{"model": "contrastive image-text model", "dataset": "photos with spoken descriptions (Open Images, Localized Narratives)", "train_examples": 101725, "image_size": 64, "crop_scale_min": 0.7, "horizontal_flip": true, "translate": 0.06, "color_jitter": 0.1, "tokenizer": "word", "vocab_size": 4585, "loss": "sigmoid", "embed_dim": 256, "encoder_arch": "resnet", "encoder_norm": "batchnorm", "encoder_activation": "relu", "encoder_depths": [3, 3, 3], "encoder_kernel_size": 3, "encoder_stem": "single", "encoder_avg_pool_shortcut": true, "encoder_widths": [96, 144, 208], "text_encoder_causal": true, "text_encoder_width": 256, "text_encoder_layers": 8, "text_encoder_norm": "layernorm", "text_encoder_norm_position": "pre", "text_encoder_activation": "gelu", "text_encoder_mlp_ratio": 2, "text_encoder_head_dim": 64, "text_encoder_fused_qkv": true, "text_encoder_bias": "none", "text_encoder_qk_norm": false, "text_encoder_parallel_block": false, "text_encoder_inner_norm": false, "text_encoder_positions": "learned", "init": "orthogonal", "residual_init": "none", "optimizer": "muon", "muon_scale": "match_rms_adamw", "learning_rate": 0.0037, "momentum": 0.95, "nesterov": true, "orthogonalizer": "polar_express", "adamw_lr_other_params": 0.0022, "max_grad_norm": 3.0, "max_steps": 7300, "batch_size": 256, "epochs": 18.4, "lr_schedule": "cosine", "final_lr_fraction": 0, "warmup_steps": 1460, "weight_decay": 0.1, "adamw_weight_decay_other_params": 0}
Rows from block 2 of the text encoder, named by matrix and row number. Rows with one number belong to one neuron. Each number is 128 + 32 x the weight over the matrix's rms, rounded and kept within 0 to 255. All counts start at 0. Numbers have three digits each.
# fc1: MLP up (text_encoder.blocks.2.mlp.fc1.weight, 512x256), inputs 128-255
# fc2: MLP down (text_encoder.blocks.2.mlp.fc2.weight, 256x512, transposed), outputs 128-255
fc1.239:149124064153173186167109088203146073112100135137111086137138128158131148205087095113135217116151146115131053063099142141120128044175192090199080159143143133049096108164175221062109091164151169044124098137076152134173148177143095094110152150153142084103119202127117183118154114142130222095144055120099080085139143113086159112124173090127117136125167080173196094106126113153183121087105
fc2.239:220130082160145146111123121132083075163141092118097109115079111167134161125135138161148188155128078086141177137098129154122142126155105142153159124123147138116136167146094066106100140138119157108105099114121127150121140186141069083096114110185084129080149151144140120110089128113101113138129146151072148134176131142128130126147084056228139116159110187133132220136068133137111163102148
fc1.240:193117130090093169158112074120171118057138119111142166137081158182130151119163122162122106114133128174155094043095096076135127155155145094103155150103155120182086127109162100132133201170091116110138133131089133196142142125158158149165170151074112141166122145169067098069119115122144251133128108107180164096170130066100106166102075114123102094127049181097172123171120092115131172168100
fc2.240:168157113123047134114137157129132128173088132108118139132148118184122168092152138116175137106078172105058147168152126211082146126098197095112130179139079140155157174181151078157179167157161095154141179093099144181069117094141138125122160129032120087093099134091145159071164132108100173104135028114173155121096141119095156119103100136139134158118163109171121163097103097158129090146120
fc1.241:165075165086121183189078133127117140163143122138170143145123129151120098130169172136140127104142142081092100093051076180069077140091072175187134056106119140073111105125118124156129117143106112200145140121157111116146137125128170138121133053124126098175127101096080098090119143089163078105108129132125117120071111178180103130120119092099146120130088181108181112153093114096117102107199
fc2.241:134129157052169097101165149068141097100127064110067128112096099120114087069149136167135157131121080044129143126143119133097114079105181163109162145129129087181115133135126082120148078149063145137166159159176193103098204119123135108167133131107197140146193155164131076137187149131175119060179152067083132134132109164129144106156161139105144188194086130143173168087139203130106134123135
fc1.242:104156122108062121151141174129115106118115111119124129154148148139135102146151142152167139151129121145135144131126137195172156145142151118177108166132105087126146148108146167098068126138091112117180119132077099117099147104124106142152138152076098122087122137149144131150126087156159116143122082139143122124121068091135158094107095091127142125096098131144152088150150135106123126103129
fc2.242:118161092136125132102155153095117111155106143094158101106128073121091141200109144051138109090116124108134147120138140138169157131112109101094124164132111128152130082152091116181148151134143149119115154160117154134154146122127107113172152119156106115131128167118150167139110140094162164133165123127115085127079185092154147127154041101082149160153126096133101172100169147093179142094126
fc1.243:101164127175127121111044070183114147135092117104178140099131081138231082186149073172204141152074086171039129114157138132077166133088105148115109159140162143163093163145140060140087140135153113183060137114104100169147132118120190163151165157134091128156121129109193069149149072142155090098137067138136126111057089146100114075152073119198147129153076098081141112120166195112127150126080
fc2.243:051119120204093105072122078176104134152154172115176142182172117133162137196132167120105171117095159078107137137079092133157136087138156157127082119163107114093149152073054125070085106143063141154116227150144163126111160092095151158087149096146129179110144123137178160141196204165134152134102107112139084055110129126094106132113092096173073157130080098095129122104106172112161139183067
fc1.244:161145098084126127105141113101049164139220089138087152107112107124094106120202086123158121127125066128155145136141160060129104178106110128151102155093137120115142173121125140130151149133149187149149106076064169166125156152162137108108112129124174165107148152115089145101162073123100201087127092200112112124175178137093076090146134141170157154175126090102077115128094108178162164141136
fc2.244:106176118111110110133110140096113103148101158106169127135102095076140083128141105130079069134080148131153180086127142139163132120147107127150104161133150155166123185146089085154139133141094088182203110123127115128095139206170144078158171117106164165140130150123118047135135175177097119115164135140090137141116182134119134160163151214083186116156140102125115117209115143186120109131088
fc1.245:087152183143129095142191096114173102152160116128130155157151131080134134121170095080151114111099187149177167152069132155157129110139177133163100097103110107137133206106087144089180125077113157067135176099150163130147179082144091137080148163185202048120145111128102211167093183176165103116118151099115088132161167122172133194135129110157132053131138119205209137163145166122092170135097
fc2.245:184041094118074135143096098131124048056186197151115161135160126142117128121123138146154119107098138145113060213112130133115127138143121151151150198140105117159150093096192137145085105155137100126129090135183166137168104065108090137110115130116137093092097134120096118090148067076153119139149119138131114162132155098076122159156131101118138155082132154076148144142100080115109080161070
fc1.246:132161141107149135103060132151110074191119169038110100135091170019091136122128116030117142124137116147152109081075111127145134101074154133155142165094080145056078125130168111073085147151131139147132130105105158157126119170154168201155146088165064159186144110157120095140118172026139121123127129135144155073117159160128151159111086111077080133119159177183202098102114093151152066150091
fc2.246:165102157159108185107186091147194154086140079072164121102150157108129160111079128086125136175078148170135112139121210158134133146145131116150147095081141152136147141219126130110092208108108123195107186123145083073131089133145144144091105129152132032183085088103107121162115095119109177079129105113123135076112145129125131154144170117074124140169121089121137105163088113152098112128113
fc1.247:136076093147151077123085147181149093146150167157084074077144040127115103105194180041109105130119093118138102166099084172105157129072183107158129125168094113118081113100111097075123142091080116164146149184051039114139163154104138112093114158117127111097172149087112191154146127063134152118239093143124080179107178188150143127086149094129138135125077132136140123154139120178172135185118
fc2.247:179094038111160144059139154142176114154092179114132118091132188164143138098157117144162101109130113146148112156141128164120068127149117103122205142096134141084145073082143059143105196074120103154123056075157149052178156144153146090077161114096145184157154161163112137135090112074126087146112092121140165176041141083154193132089147168133157113082161167097198089101100142180167122078144
fc1.248:159070163129158091083133140106099114101141116115159130082128179148170100139171089102142068098137134150154091156159126115091164117127153144107131120125124160152093119090091116169146133153153101136092158115061142134112127088065156129081134146091126122131140131099123155174199173171150138134141094123178136137119129206064141149153086110200144069148159095114129102107113126151151115156152
fc2.248:132130076139038134109093086140088152180070124123144190080075068122102154111123135141164138130122110150108160072130131137188104121137169125112092109147097091119140079148103072121146140097130162126119128142152130139151076094101102127154163131108112120161142156064049160088177145163118100124106182186089171143143099109139149119135148183140196166144097132096109170129132126122126161112112
fc1.249:134116176147054150151107119170165093118178130143116143145121091109089117136089084115114132185100130113192125165153137191109153161058098169093109057123112140116088093145150129113130099147078106133109100147154113140099107165158169048152068105141143122097110105126176130116170105092134126069128166172205143142170082163150206107124073149184123148162065110103166093115138100122108101094102
fc2.249:158188073172112146177125098106167114131131120114181108162142145149110146097126092106159141134152116145140061104136115130100092116134137110085057141148146152095127172122133121118156112094108131083158121096182132116167110156157116156102099118201064082115115133081127128101102109113075101146112134134103104134154089169121132088146122110174115114106118110157135167160113094154116112167102
fc1.250:150151143098120103161172124153207128164173161106124169155117093115201127145154150137126124199070155115147066132123146158128071165121104133154117098107103185152153133138110088128148107134147075103102114113125145140091149183090147142162176097117127134146089089078183105114151176101116142147115135145092155160110140106108115148140088114130087111135121100149073164105159117182118117150093
fc2.250:126196123097152150142125146100163171154115165148145045073097119150185147083148208126110165124105150156162106147105160102160112205109151094114141098119045105133144139155119135143101113127127097154168110134124134147134129162153131149101122135142114123112137088094093150191130082073067096150142121114089118108159075123141115143097135142109092128117162096109161119139136160114148101178102
fc1.251:146096146113133130149161129129141106138154139119136210136102224151069168114121183119158143130131100220150122159111181136106070167130133111121115132117137069146149156171142122118130103095104149172109174105154102129170177102131190111155111093140170104113129127155150115107137171095123146191104127089143096139124127149137109108145120111137077163138094150158104142168118089078120146126175
fc2.251:133164091135131145123148150188094095188110131124152142152112056138112132130101143101125122125152103065139096060087186169131145149165129103092166154138104076137113159140128144150153157093062120150098108150097109149069130108128115142148125072173158154109081127138133076098138178157165140126131147114075173123148118163101135126106119162120148144100156107172142127138160188143145060131138
fc1.252:170138171070123130068129135102112090091124115203167136103057151119164139206120171174028159092117119154092112152085139083139145120091121094150161156152176124083172067085101100103130111098166137164065202172106136165145159088200180110175107117160133086116159097136153120125122166054130107151149180147115078170138150145203077110136095135184173168021112077113098170175106103071109142118120
fc2.252:128135175191092071104107158100094155083159172165139154107088139113139140129096095074079148119134145148093103115130174150069138143130153161083152149163117155157153126090145121106144132146064140119088178187132164123152175108133141136165070108135169065104166101124094112095132129093142050117141050124119109152100140116104083111150131138110148151107160123168156139153165112113122168088116
fc1.253:111108144174086102118162123080158058136157143180071130150086131113158143113123138117116113119132115066133132119144077112110137096130150106223140087151113148074122161150092181153177201144088120118157157107089128187098149127110145106102096123169118134109148179155148153158093169167153153138098166120150052149095150123117141141174148178107132162150144137122174170121171091148147143135094
fc2.253:156053204173098115074074113130165183131149128178039169061089094086102191128104178065060112172149111149142134091153142125109114201098140113106173111171152144177106111099136059174134104131091074099153033126154188124109092159137108179155114121109095153117197167105136151142148139095125082127145123087098083117086199130170201082086126136072150125135082138100142153177105152098143155121119
fc1.254:094181093188116165159147102102163104150089090079056132107111136095175146182090169163127096113131107168168131155068078156140090112118140187114123149077162126114129144068107144125100126138093100165134162134092197083120142096167153140093131078129148130164186094130099102169098127135136128122106096101097133122160153153126131090181101144137045049171087132129143162093163125194161130134095
fc2.254:142120177119058146110073206196191111162132173105115142113152127190100074137123133117131128064125076153102108125113067147134118160039151144056153189141085132113131093214143108179159120172131206117117143181105131142109136140089096126128087120113152195163119091160098131152128103162146100087134119103148118097129162141056152103132124137141122163166085105120121075078130119122177140119096
fc1.255:148118166112139131145133208158117178124170108143214131073148115211089128156131185058079098138141114192149079069122104155100078164103109100095111132137142116062114175121102126050156078132135083133126103115090137186159116108131163113154165063149163130096102187091109149114107082104136111141126149103168139140150084129148125123111121111168110119121151129091133143073195129110146169126152
fc2.255:105108161134134138144089076168133104110115102175124087110153073133074109106152076103145098062129189165113155169119119118120166158075118094105140149136102122082117144169161129133145095104113071146137149181122075139088136102123092146127153150106159110127118065115137145121087112193105150078136157122122122132102157139104176170162206171145178165105133121105200118135137062115126092122183
fc1.256:176132116182111175179109076128085097127156132103088080166105110172134113151181123125162097173111156087061121131096107131117117152075133150143127175118145116162109129088122084125135155146113153015119160190145139144100151100143078124080150065140107147134058127145113123090069061075135082111138082119180104124193092137116154205149183137138036146144126095175079099158163168138075103110107
fc2.256:063084203110143116170165106186096076089111055131103108093158046118141127209097117161122131190099143098081090094056100180147083069126156103139086170074149090092143074134100139189079180135120100129143181125137127132096121184127109194126108173121107170118190141126089105093183123111128089172124110205122151104120146164126113003129184091153158154167153144143088188091114168140124128131159
fc1.257:120107156183118150131161155158158153110055132139081079179147154165134120171172161161166093112132092125164145112165141102087104118148134153105074127130096098164155100125111062111145137164136158090090143133157140128141144139167108143139096134161090117096057137181091183101169139120120154142112131068116154124142181196133136150108039126167191115132134184138081160102172110118135139143138
fc2.257:131131076101192128143154154121121099084161111163146175106138178119123181140180088146108158089124123133047123131144162141140089115107055149109142122107174126128179161153143103131140119127103169086133177089137149134079126132103177117146128066125166136121105114064115104090136185123169160121122167130133129106117137116127114119106129090147098120131134119129140111106139141098124106106101
fc1.258:143125114170130129067129144109162177114163111086100099177161158089139117126154087111103107114102149106155130191134131149112134145126138139154142122116122139116158132098113141107165138122134158130152144147113159098138142114133115085137110132106146140162123095104098067078127090099190171115112111152144128160143123117127085100164126121114105129101125180080118123108136075144084084107111
fc2.258:185101151131138122121158097114094113123111125122183093121129128108142154145160110118135129115146130131118143121127111164159112122146117154144099142126122122116101147146137112154129137142155168100107160126139089123112173157141110139109104124115096101180200099145101150130103095103085150154106152137149092117122155081128165113119145112141136149157152112145111088130177145146148109116128
fc1.259:125094125124081158106166096128176121135184089104141142180162161146132150137125159105191093108078151099118082157152108120139124074119057168172171114092159119054129083156152090139085157123063091101120166128143053157132136120191144142126163142057105131104144140167109125047187093153122103117064109157153155097145159141116188088160117134149139114157107120116108096165130149153145173101058
fc2.259:122168114154115123087118178125132104124153132071182094065119159151112079089164109092179156089158164139132178161137171179177179090151142146165098159140133067083093152207154137165129079111142171131106105132109148138146111097112124125099128091122141135124176115183089119139085126151159127126175174122149127131101211193120127125144158142134160132099121165101145138148155085081137143110112
fc1.260:093159164173131089127181062197057126114124103078157077078139138181090161128139171120091147062118168145131089125133135142156152131071144133113088159112126129138090219163159109076133188124164135156147172122106114089084123035145142113149166097086062155107162156178139110127103108094150150126144189158168141170089143116136117133122174104071131053132097130146095127138090129132052182163134
fc2.260:178113117149116118095134115156140110070089144069170148060191150163151102144150162141136082099159155160097144129135153117188152172135149177123109183163140159109100075097173146139180089109121076119118130089178107126209153149178172156123175107117164120191144157146150071040082096089175151138102143183143153185178132099166103194082127164115139185118105106140113166178118130091128096110044
fc1.261:149122130146115132143156100150109102109153109129112061115094068151095093138190145185169117092155144163170150098130113156100129163114135091099135119111170110133038136151176115153083136156125111089094133118119133127080116137192128082114110075129177122106104112145086092098114176079185101157112134088116208101095053165137077123125123143077192151082004092165113138117101142133124184121117
fc2.261:104127138142125131085136096182083154106107097132173147116063168142080184155104132161073136170144198034083072118103175154062100126139129069172131187122141161166150132167137156116065127147121130071190115112113131126159117128107121090077132151116102108142092140137188149094182104109117130172152151219091080169185050079112083096084077121093203059104169156103149145191129134080080096150106
fc1.262:089086177116207082182160132113090058103133108047119147117111155136127117100121087170128169133099058146150112084145091150022176164090162141084133079101116145122141111138126076136082152111162139094171170116141124118143116114108178113154137089136133094210162072105102127091096160146132150117183119169104157069093161141132086137101101181114128078165130067125174082166093088112186107162163
fc2.262:061147162210179130176100105107182136093134152043168120125117144085047160106095145129158188098155132151153066094056064123163110155102143158069155118123144106117080174076127142145143156127090177151120139120126170168099157131165097178122068120131056136126104149188167168108132149225145064113173198166078103087065059134103073178111097107124193091165166173166035140194178148097113157134194
fc1.263:137083123132147143175123148143132116127090142188096128132082174089126140155155117099154075139121064115174166123188105092115138100163131135170171104045130096044139156145092134145095129077140107126103184103124135115164120108142154186126126063074083121134147116144114128087229145107124173098131069102111097135230175134148104133200135103201115138173104160164165087140078122112164122087073
fc2.263:120035099124124134149147063088120036103139170184117137137149159127098143139169138083154181150163137157147112115142195187136161146142166115137110128101095066166102168106114132190179076112129142158151165119143045203140140108147130088139143169126119101086076097157090162209143098048121093167114127134075098144185178096125114118167110139142154099146150157085084079155112178062125173072086
fc1.265:158103068132151161167160117179103068154131131100115171091142145178165063140113114126138071137161130105108153159065086078130057117133097104069141106141182186126117123120154160062077103134122139105155129105129160123109142123093133127052181084188073073138069124117145166137144122126102145196129135108104104136156177083105068102097137116117185161075069187105084215165119125167189152131160
fc2.265:118217115159051144183116191125120156165116118071154127093097147125066116101126146094106138126121091158133123141107141177134192171208136150124127113089144118170144109196159169078166190130170165123146149104114089170103167122080118115180162169102118158112067066149089092138126148114091125106159180153175121107143107148068138124111180053159135175140130125060133102116109096110130122146127
fc1.267:088118159126154145145086089089130117157204110114154128067082201113153116176140165131111155081121141134161101149126155167161082133113180106116095105112115123096128191176120208108097116174167154151134152116088095174106165131191121141121123135165108105164135172218164115111155138147097145119117166093127178190113078164160159131121141161094097084086119175162116134160105111087120149202155
fc2.267:150106111083160151040134154152090086113107103165079100118069153088182171114140122058146098108094165182054106116152109164161143192113082056065135144136129155159114088173127091165126184133096160176164124081172189162204221099089134066170117129104136222162174166121186119120165123135139125091114125139161116112136136089075092118120143145127154113079143117109130146175106179162162133137179
fc1.268:086110172139126066192120127127105122133109165153120137119146164117118116143132132110128133120109156214138130096097059062108143075152117083129127164130139134159110122140204159137095139095141139134105075146126140178109122142143147133122116131055151098109121178100116188174211148141110147095142163093137138133115144161165156118139160066189192170125116101168125117117065137158115120157129
fc2.268:145139162106123080141132144185131140110136118169160099113148080125125095108163119083168110155151127098190137148186111131163090123085160161094102220130166119158119143153085103131157079169112076124122140135093152101141076116088104110127165102146102132101104136114157114127141067107128109178156137168148123137080115061137065146112123167198076133112150091166148178163135077127109121120140
fc1.269:062111055174142071107194165096149136187131098133138132184136114123124124184108123116147132146109159145113098174190143089128126116148155125138120147116117138130161145117141107164097156100107176129156138074130147142133106101103123080167081076141118088089096150129138149071116082124085148156103115118077103128166178132046104088129165137097085165108137144082103110146118127153119057131143
fc2.269:122152145120116156121031125102174119087072096138118167119143139161134110162140212086075167118095154121134137166138147079126098086110138083140118121115092119130096179107181075075096110167166156156119115133084101216086172118095093154127171159114126139143111090114172091088125147100102109160129125123119134053070175064078074075105111115113192148119118160135078139125146139151135158108151
fc1.270:128101142124109108135203152112093103124140124127109096170133046171135090142126119105181154108143084152135156090131106169055152102121164153109157069128102095130153165111139136107123122074115132123063133158137160096120167106126100134115172164099084180075165126122158135138138125152136173113131123060100148083094156192166140138187128111137142105149117181067174165121072092123121151158164
fc2.270:093110091124151103116133153110128134110121147099091106168120144110128172144127164137070131127114093120129096147064183061135092048163177106068140166090085109094166125125125116159106098139143171131141087090089119090158104163154179133120191184131134108104168111159130138124114146179122152069121082125135101115122134162137134166103144058114046188097149174095137114113149180184084109076089
fc1.271:123096137104157125109085151121126174162143154157087138130110126187124156105176139156152112077160146129116140095093100101156131116139104108141183126121150157163148124080148118111148133139173130106129141097144172128112124143086142138082159114145149010133192172172148170111108092122108106151091142141111113080145150132150140134101097088128122104172107126132130116108167130155093123119066
fc2.271:079108134072120158110148086053108159144206167081134101161098146125093108085105166103119202104123145117126129144202113146136098107082111138163151157144076140138117105132080140190155161130069154170128115115104118124124083168122121165138179090087140089147149144117122148150097151109132094089111086164166121092129204141128153165115108121169168187073147132084101210134085103121159190176098
fc1.272:108139162148080143101044200071068105196202150084097128181139125118103107137143134130170142139126101143039129164143137123101128084134150197171101153110141101122107106113149130188089152126044169157158135095113046204179076098118066106079163131103162184091088144135155144117109112160140153147098138090144163098093133114112156138149107119116118128186158151144108159136142046053118107127127
fc2.272:159119166140100165131159193104073144163117087075121137112116143094140151095102142099115104141090208053141129119083136099088147093163192082139129113133114124155095120105127095112150195112150160172196140120105137100185089132145073086190077109134081089161106159128108148109112120123139158115105076115144166142086172098129081173126086046051183179138140152086135125161098182132160141089126
fc1.273:205112140090172196074077045111175074124094109124150085146126138121172081130157146090134156154122155124147100159095136125128189108178087139143109106095072119184104081117176131129141122130147150115108127101140103113149175112107125116085167135160099119126101145118118135132155141099136077177099166139109090137128166183116155137100163101124102079149055120098186139068079107130133086084157
fc2.273:131098080110099170164150137154134080124139091144099124186167151123100133142153132099136123128109127100144173100151170096110130100146116193085155088117084096129127210141123119087173095172166166136175151130149118117177131129127158139109119142082079160138096135150176141103064127109149091047169165145142192179182098131173149161169123152154114113127148150168192150081111140174052189098125
fc1.274:147132174098123090157113096184194069173053058149147125164095101161075169082156124148176123128103110097114118140138088183174159064135140091129064121158176065114142108125152122059133135087136178103156152149205123103166101167113160133168072115144156108103185198086148138100104118130104123137102122063137176091104097060109131160148150136099071061063116149156163085158135125162135111086131
fc2.274:128214120112077090175096102114112127168132214144133106086101135123171112148123080152192133131112143087141153092123165135160133152166159102137121099144151136103170128149147105147142102127152143183130088165150126066177105133187194132160086104087092178110149111152135186153107170104147120105110163149126112111194139122104119156170115097113138139128103125154080174183129175107106088176098
fc1.275:105108179159191179136188174175082124122122201138166113150112136127126120106182150134116064081181115110105151111161130124095147055129111112157159185185069105078128072131138134100120149159095125174129122101064171157107135157148135080096132158132102147170126083120098188154098122151108172155145121098066092159097120138155109062112109116131137086149098125091088064137091096155117053137107
fc2.275:082075144216142055109114110131128117111134139105126145101159088153081172093073177154138107122140129046161125128104127112119129171098121153166068137143123106132141106162122048086115144086129106184159108165158074124152160106177063155188120116085140173159135126104060146086110157130134086105114083128113088124194123099085127132098096136143216101114073102181141139071187114135138137162160
fc1.276:174079127191144125150098076154113116128130162191125154215194103118106119128088150088078101126113187109140139128182131186164079193120050093109082092120096137185068115075177174144164181154114114173158183127166107090158170127139104133099060110135071148144182076113111160119196106084121149183085087099087083103149161130034099172189120122175084195163061134097128062170103086120135196139138
fc2.276:188156113100191111087096138092168204103129086067141185089163033155148098152130161110099097156102100113102174092152066174061093162152077168061146085152138056124115105145074125094144102213076179064197098130142151100098075100143062125111144081070086124112132216072146105079135153186111124135133165124128141099197132153118133193155115127150147141106164120163174116140130136163174138142067
fc1.277:131118091136128140126105153100066121144064095108127135198193109138132043153139159144133153104179107114148089120077134109118103130159077161107212105115132135095162121112094183160144130176198158148125095131127160175169127117111075154118110146093115108190082125074091093125114118164101104178087131118198120173135133135162098164154137129126064112175127092174067080136125159175062150107121
fc2.277:161098147131135137097081054077146131135085243185108114109206108148087134100133153069095124163201058116116095111115118204157083123173085195123067129075142161107119050173160112082123184109137077095175118114090114208100082089110087082126141135088152152079120159150095147097139147125145144225142100128165033072137174138127114152069124121172134157100134151118150130072150201135120127097120
fc1.278:120081186123132136119131086165118137098137157141101081157104056151155107054138181117163129078138190099117172104115099122162117149127111094145120116155151128118168084140171128046146158118161129077172133088132166094125135106187109105166125069072101214117125144114109101120153152183122099119116122112129094179141117147091129042144145184088139186130152073175116128089127150165131168111148
fc2.278:097132126145193100127122111117099195069153134182090125154094101156101117107165163161145102106141142193145103094120070187167127094128115114142130181154130086102136104083181165087165087184164162142161137161116073126146081097190105062117181159105145148148049145160139083100113089137074104153127151109143125143065119091182045164149089121088133117100165159183130182154128108126139133178152
fc1.279:177124131115082124141105091149140171171155108102125141119124139124155074121150165110134112128123112096098123198118133125182090142105101103114153145141192179056129115110168141160144132147140106097109130156104181115150137115124138098122156135085208149099184110159148114052127119120145097162114101103140116112078059124159095128092137129154153097110111178126150106120126133117111140121156
fc2.279:154112156159136143089141117150124142143149108099104121115165122121125116139098148099134118151112106156110129130084146138087111124137130084157133200121165140135160125085102108128077167141153129083133128158159121118098201105155106128106157160135116113073115111102113196107120128178098118153157089140122127113133106113161109075137135111116152110153172164130145144122101123096087119154130
fc1.280:062136160125127115096140133098132096138134138099128138117150156112071118146091113152104190125091154131182134148120120153141146154182085101179155122084061168131136146125150160107165128074132114174167159155071158111135113128141157152165124215105121080122095095167106133118110153140135141121166170084116180202132120079119181109098105167155124101076134113153078091056130109091134177109130
fc2.280:153110129147166115127119085106108158138089107172147133102136148146148125108175128100107111152168114139169124079121046166131149127143157159122168088143127078132142096124126096141070149186117144111077155118137107124115161182142161106046144123160108158148123120109152164137129164110130145084113129142126109107140127106112077173120129163139150171080165078100073154172194150169155125112164
fc1.281:155150131121130174096086133101098112199176062119093137104055142153119152128119141107164084207072151155133097172095148172063056166122142113133146134152114110131119133109165125122129119129149201145108088110139071152166105153134105099109182091134165081102182090127113124113089122093120114167099174152098161200098074122178105060156107162126153180119104121100123129113103091148149157092107
fc2.281:166104121135112169131063141149116161125093159103107093090150109103141071097127097097102144127121101071155104159147170108103096125165124090123095172102121129122078149181147164144160105076147112126167144137153149157146147139168100171112147058133144148119175128140165152130119148156146114141224182163075146141111190106117111147088125065045068082209121202173149177093105158120130131125151
fc1.282:104130124185156182141142098197180192146168033149128169154138076137133100087054105137111063070134109086177097155053153148122106151088080159154153108090131060108162122136128110100151135166234111072139137124102067139154152118106110078111121142110123123106145105145104106109069144140136180047158063086125121132143160135184183162181142191122100090142087114144115102133096180187137170082139
fc2.282:062088107120121213108143085160152152108083083132131178082139138124095123138086195105142090130148152168104093101156132196173106104129128134173113150146128149110076106162149067068152105091130087148147170195113095080094091196192161144116113199080097132116223130103121182136137100115123164138140124127145076159126123182090119137132108193144142095131146094169126190059095129121150156134129
fc1.283:061092102138141069147135163133117115065169135109139110126088132110102061127111121116127124100161174161132115118105148073136148176118086120100109131132105152105110163084117214034103141149140105161147128194138149129140106097088119139117143122125114124099130147120163125146113162094093136147141169102105183144078129134092125136102202120134143128116140092138110056135122077128142122128114
fc2.283:120146086120100098136071114138154167157071126152147161136073106079080188093145101061137199121144142078144114103124128119102123202122109015105129129164102158151089170117138159157101117107077165078151133109122171094167110204111190187108106115138152176060088118149132105086146151158173124117171113157061156113133097112089131140135132081134152102085079091114113205148147135128093139105140
fc1.284:113120220144148152075156107180097095051151116142106146121075086087130106053142146095127111069143085221169131116037075159138181146121118150062144110133148212153100162102126130112091126113204174078118170215146216149135158127131189170164127124140121163122147133105066092132132139176141160104094163109160128122123133111128073121080123144099135139181087097118140148204057124149119156098134
fc2.284:073150093108108098198113088188134134084147120112160115073214118085180105084115139090103132126149178111183167138105117207108101159186171171136150143117103137117096208106210086148165104128178183108164112124178130101103135086122148120092104186131085125134097093099142035033158132147148056129184150113138072184116130080156118084064134145134097135129107118069140158145068137096115113191134
fc1.285:122153142105108116159064123132158144092151133150119094112150102127067117176074119129105178158129141109148150108112152101100143147107157167136160120141119097131106114138237174173103172209135154113133150168067135119143139188143127086174084112107124148151098098155097165107112079192109186099152085068149155109111150169127100128113056135182101106125150172057170068124163091127075156111100
fc2.285:139102103139125170126076165122143169133133066171137125126113108092181132101152165176117143233100114044116125065089160105094164175140136103086209169152107116148163159155227147150060116112147115135178080111193171097097137163125089141113101170093068114169151136098140074152112107139127107145081139117120060188115107117179091139148191179196136140130221110150124138138122147138164097156103
fc1.287:113089119129110142148148189159082110073153110101106211166167114098087105097130093168093178090142080122099133149108125137123123101158181134134147091139138138080185127095182129083077125107154151121097111096178199115150086146123108118133058136186114175156160126129155087094070126128128182170090145160112106146199178120137096126081141120142075090074140156130119135102135142184130139167121
fc2.287:097137129175105148124166107087125080126122224170119180057144136146067106109124131134175103179108112123140140131129181146123109185119187073173110104135153126120087156125153101197220152123085163120080085092155114114093174132089131138111126131142113153140151084138138123156121165103170179139147102163146123185144112150090098138124161104190076165122184200081144127165064136152121090196166
fc1.288:132121107149127102148183169151116166111116156157140120136111171147130152147099098110108161093137111143166087129088113158118147137112124151144114118126124148132119106120056131101141141159190163126129190092146121082199106141094186108144126107106172147115154131148108128121117168144116151163098163121110139130100177123155149151097100152081125110094111117061126106137082082118101139165141
fc2.288:134175114138097130072085127147119154118105080133147112111149139103142114108111118120075157066145088122155130103095167112181145070149121114148132153163069144096181120161159094123131112092076127138088163115123128172189170119148125117086129145070142123169094148118123106161094120101155126094076075130092161170165160127121102129154153171191118145108116160157157131122155121149126145141134
fc1.289:164094176187060113115139141212121123096174116163105171185133123137104097113130131160160128131161139187114157102166140150090082141123129119105125087158149133139127179129095144130085124109118120154115115123160143170166141169102135113108171151193171058141051156096098056108115139150069141127101139122070138096088093152119141154123124075073143110138121141130113130136125138150149149092038
fc2.289:099118103102145144121157131146108150103152108127090129141175065139129096103117101058097106133144087118145113069144105142127101139167134085123158111076178095169200076152151119129157161084142178124121162114072128186126138064159147095089127129088094101158174177137154073073144096113059112147096167165106146087168105130112111139134161165108109092084087154117132199137094189197186129091097
fc1.290:154135172119140145122160142116199093084082059102139175167139166124141109076131149141106112166121102125120144156173151156153096183088244135124124170142084131051109095143094084161031124072162110094194232077103162148162105132126135114144159075157176060149110132100113090141146132092126194097085084174131139105078126066091119114147129069093112100127117035198115131138112165126096200129075
fc2.290:090211126100140106150114092120041099147166087088141131117081134084101157093167089125146172071095163141131073139149181144108118181132156138153093179084130114085147149184179074079096113104103062074169180071123144148116127088166149123154101101115153172085121168127094065123158113144132109126099089084125155109159131073134115194077129110108135161127217088151147079158165082115102126155177
fc1.291:165087111157062045130083084157074164135135096207112131102146141110109050105142184102069084104131166073184129136097136155107057082152167114133103141087137139143118155151117141128128099129124114094113118178084160175125090147140150207150184110136134050097106119185127133103123088141172126156117131153172136157114144136123079090162156148187127167172173232148069117134117159149150165149111
fc2.291:150192060146151091135124116121039178079089141104135113138072179102066104169060088134079123132098121118124122182126125166117120154193117071195104128111154114125145161100097155150133174190065123131120194116134124104185153136115116171185118109084166161166106174091105087159156118076102153115074106154183119149125149162153124145169195158136204066093136129159149135121140107109095141148161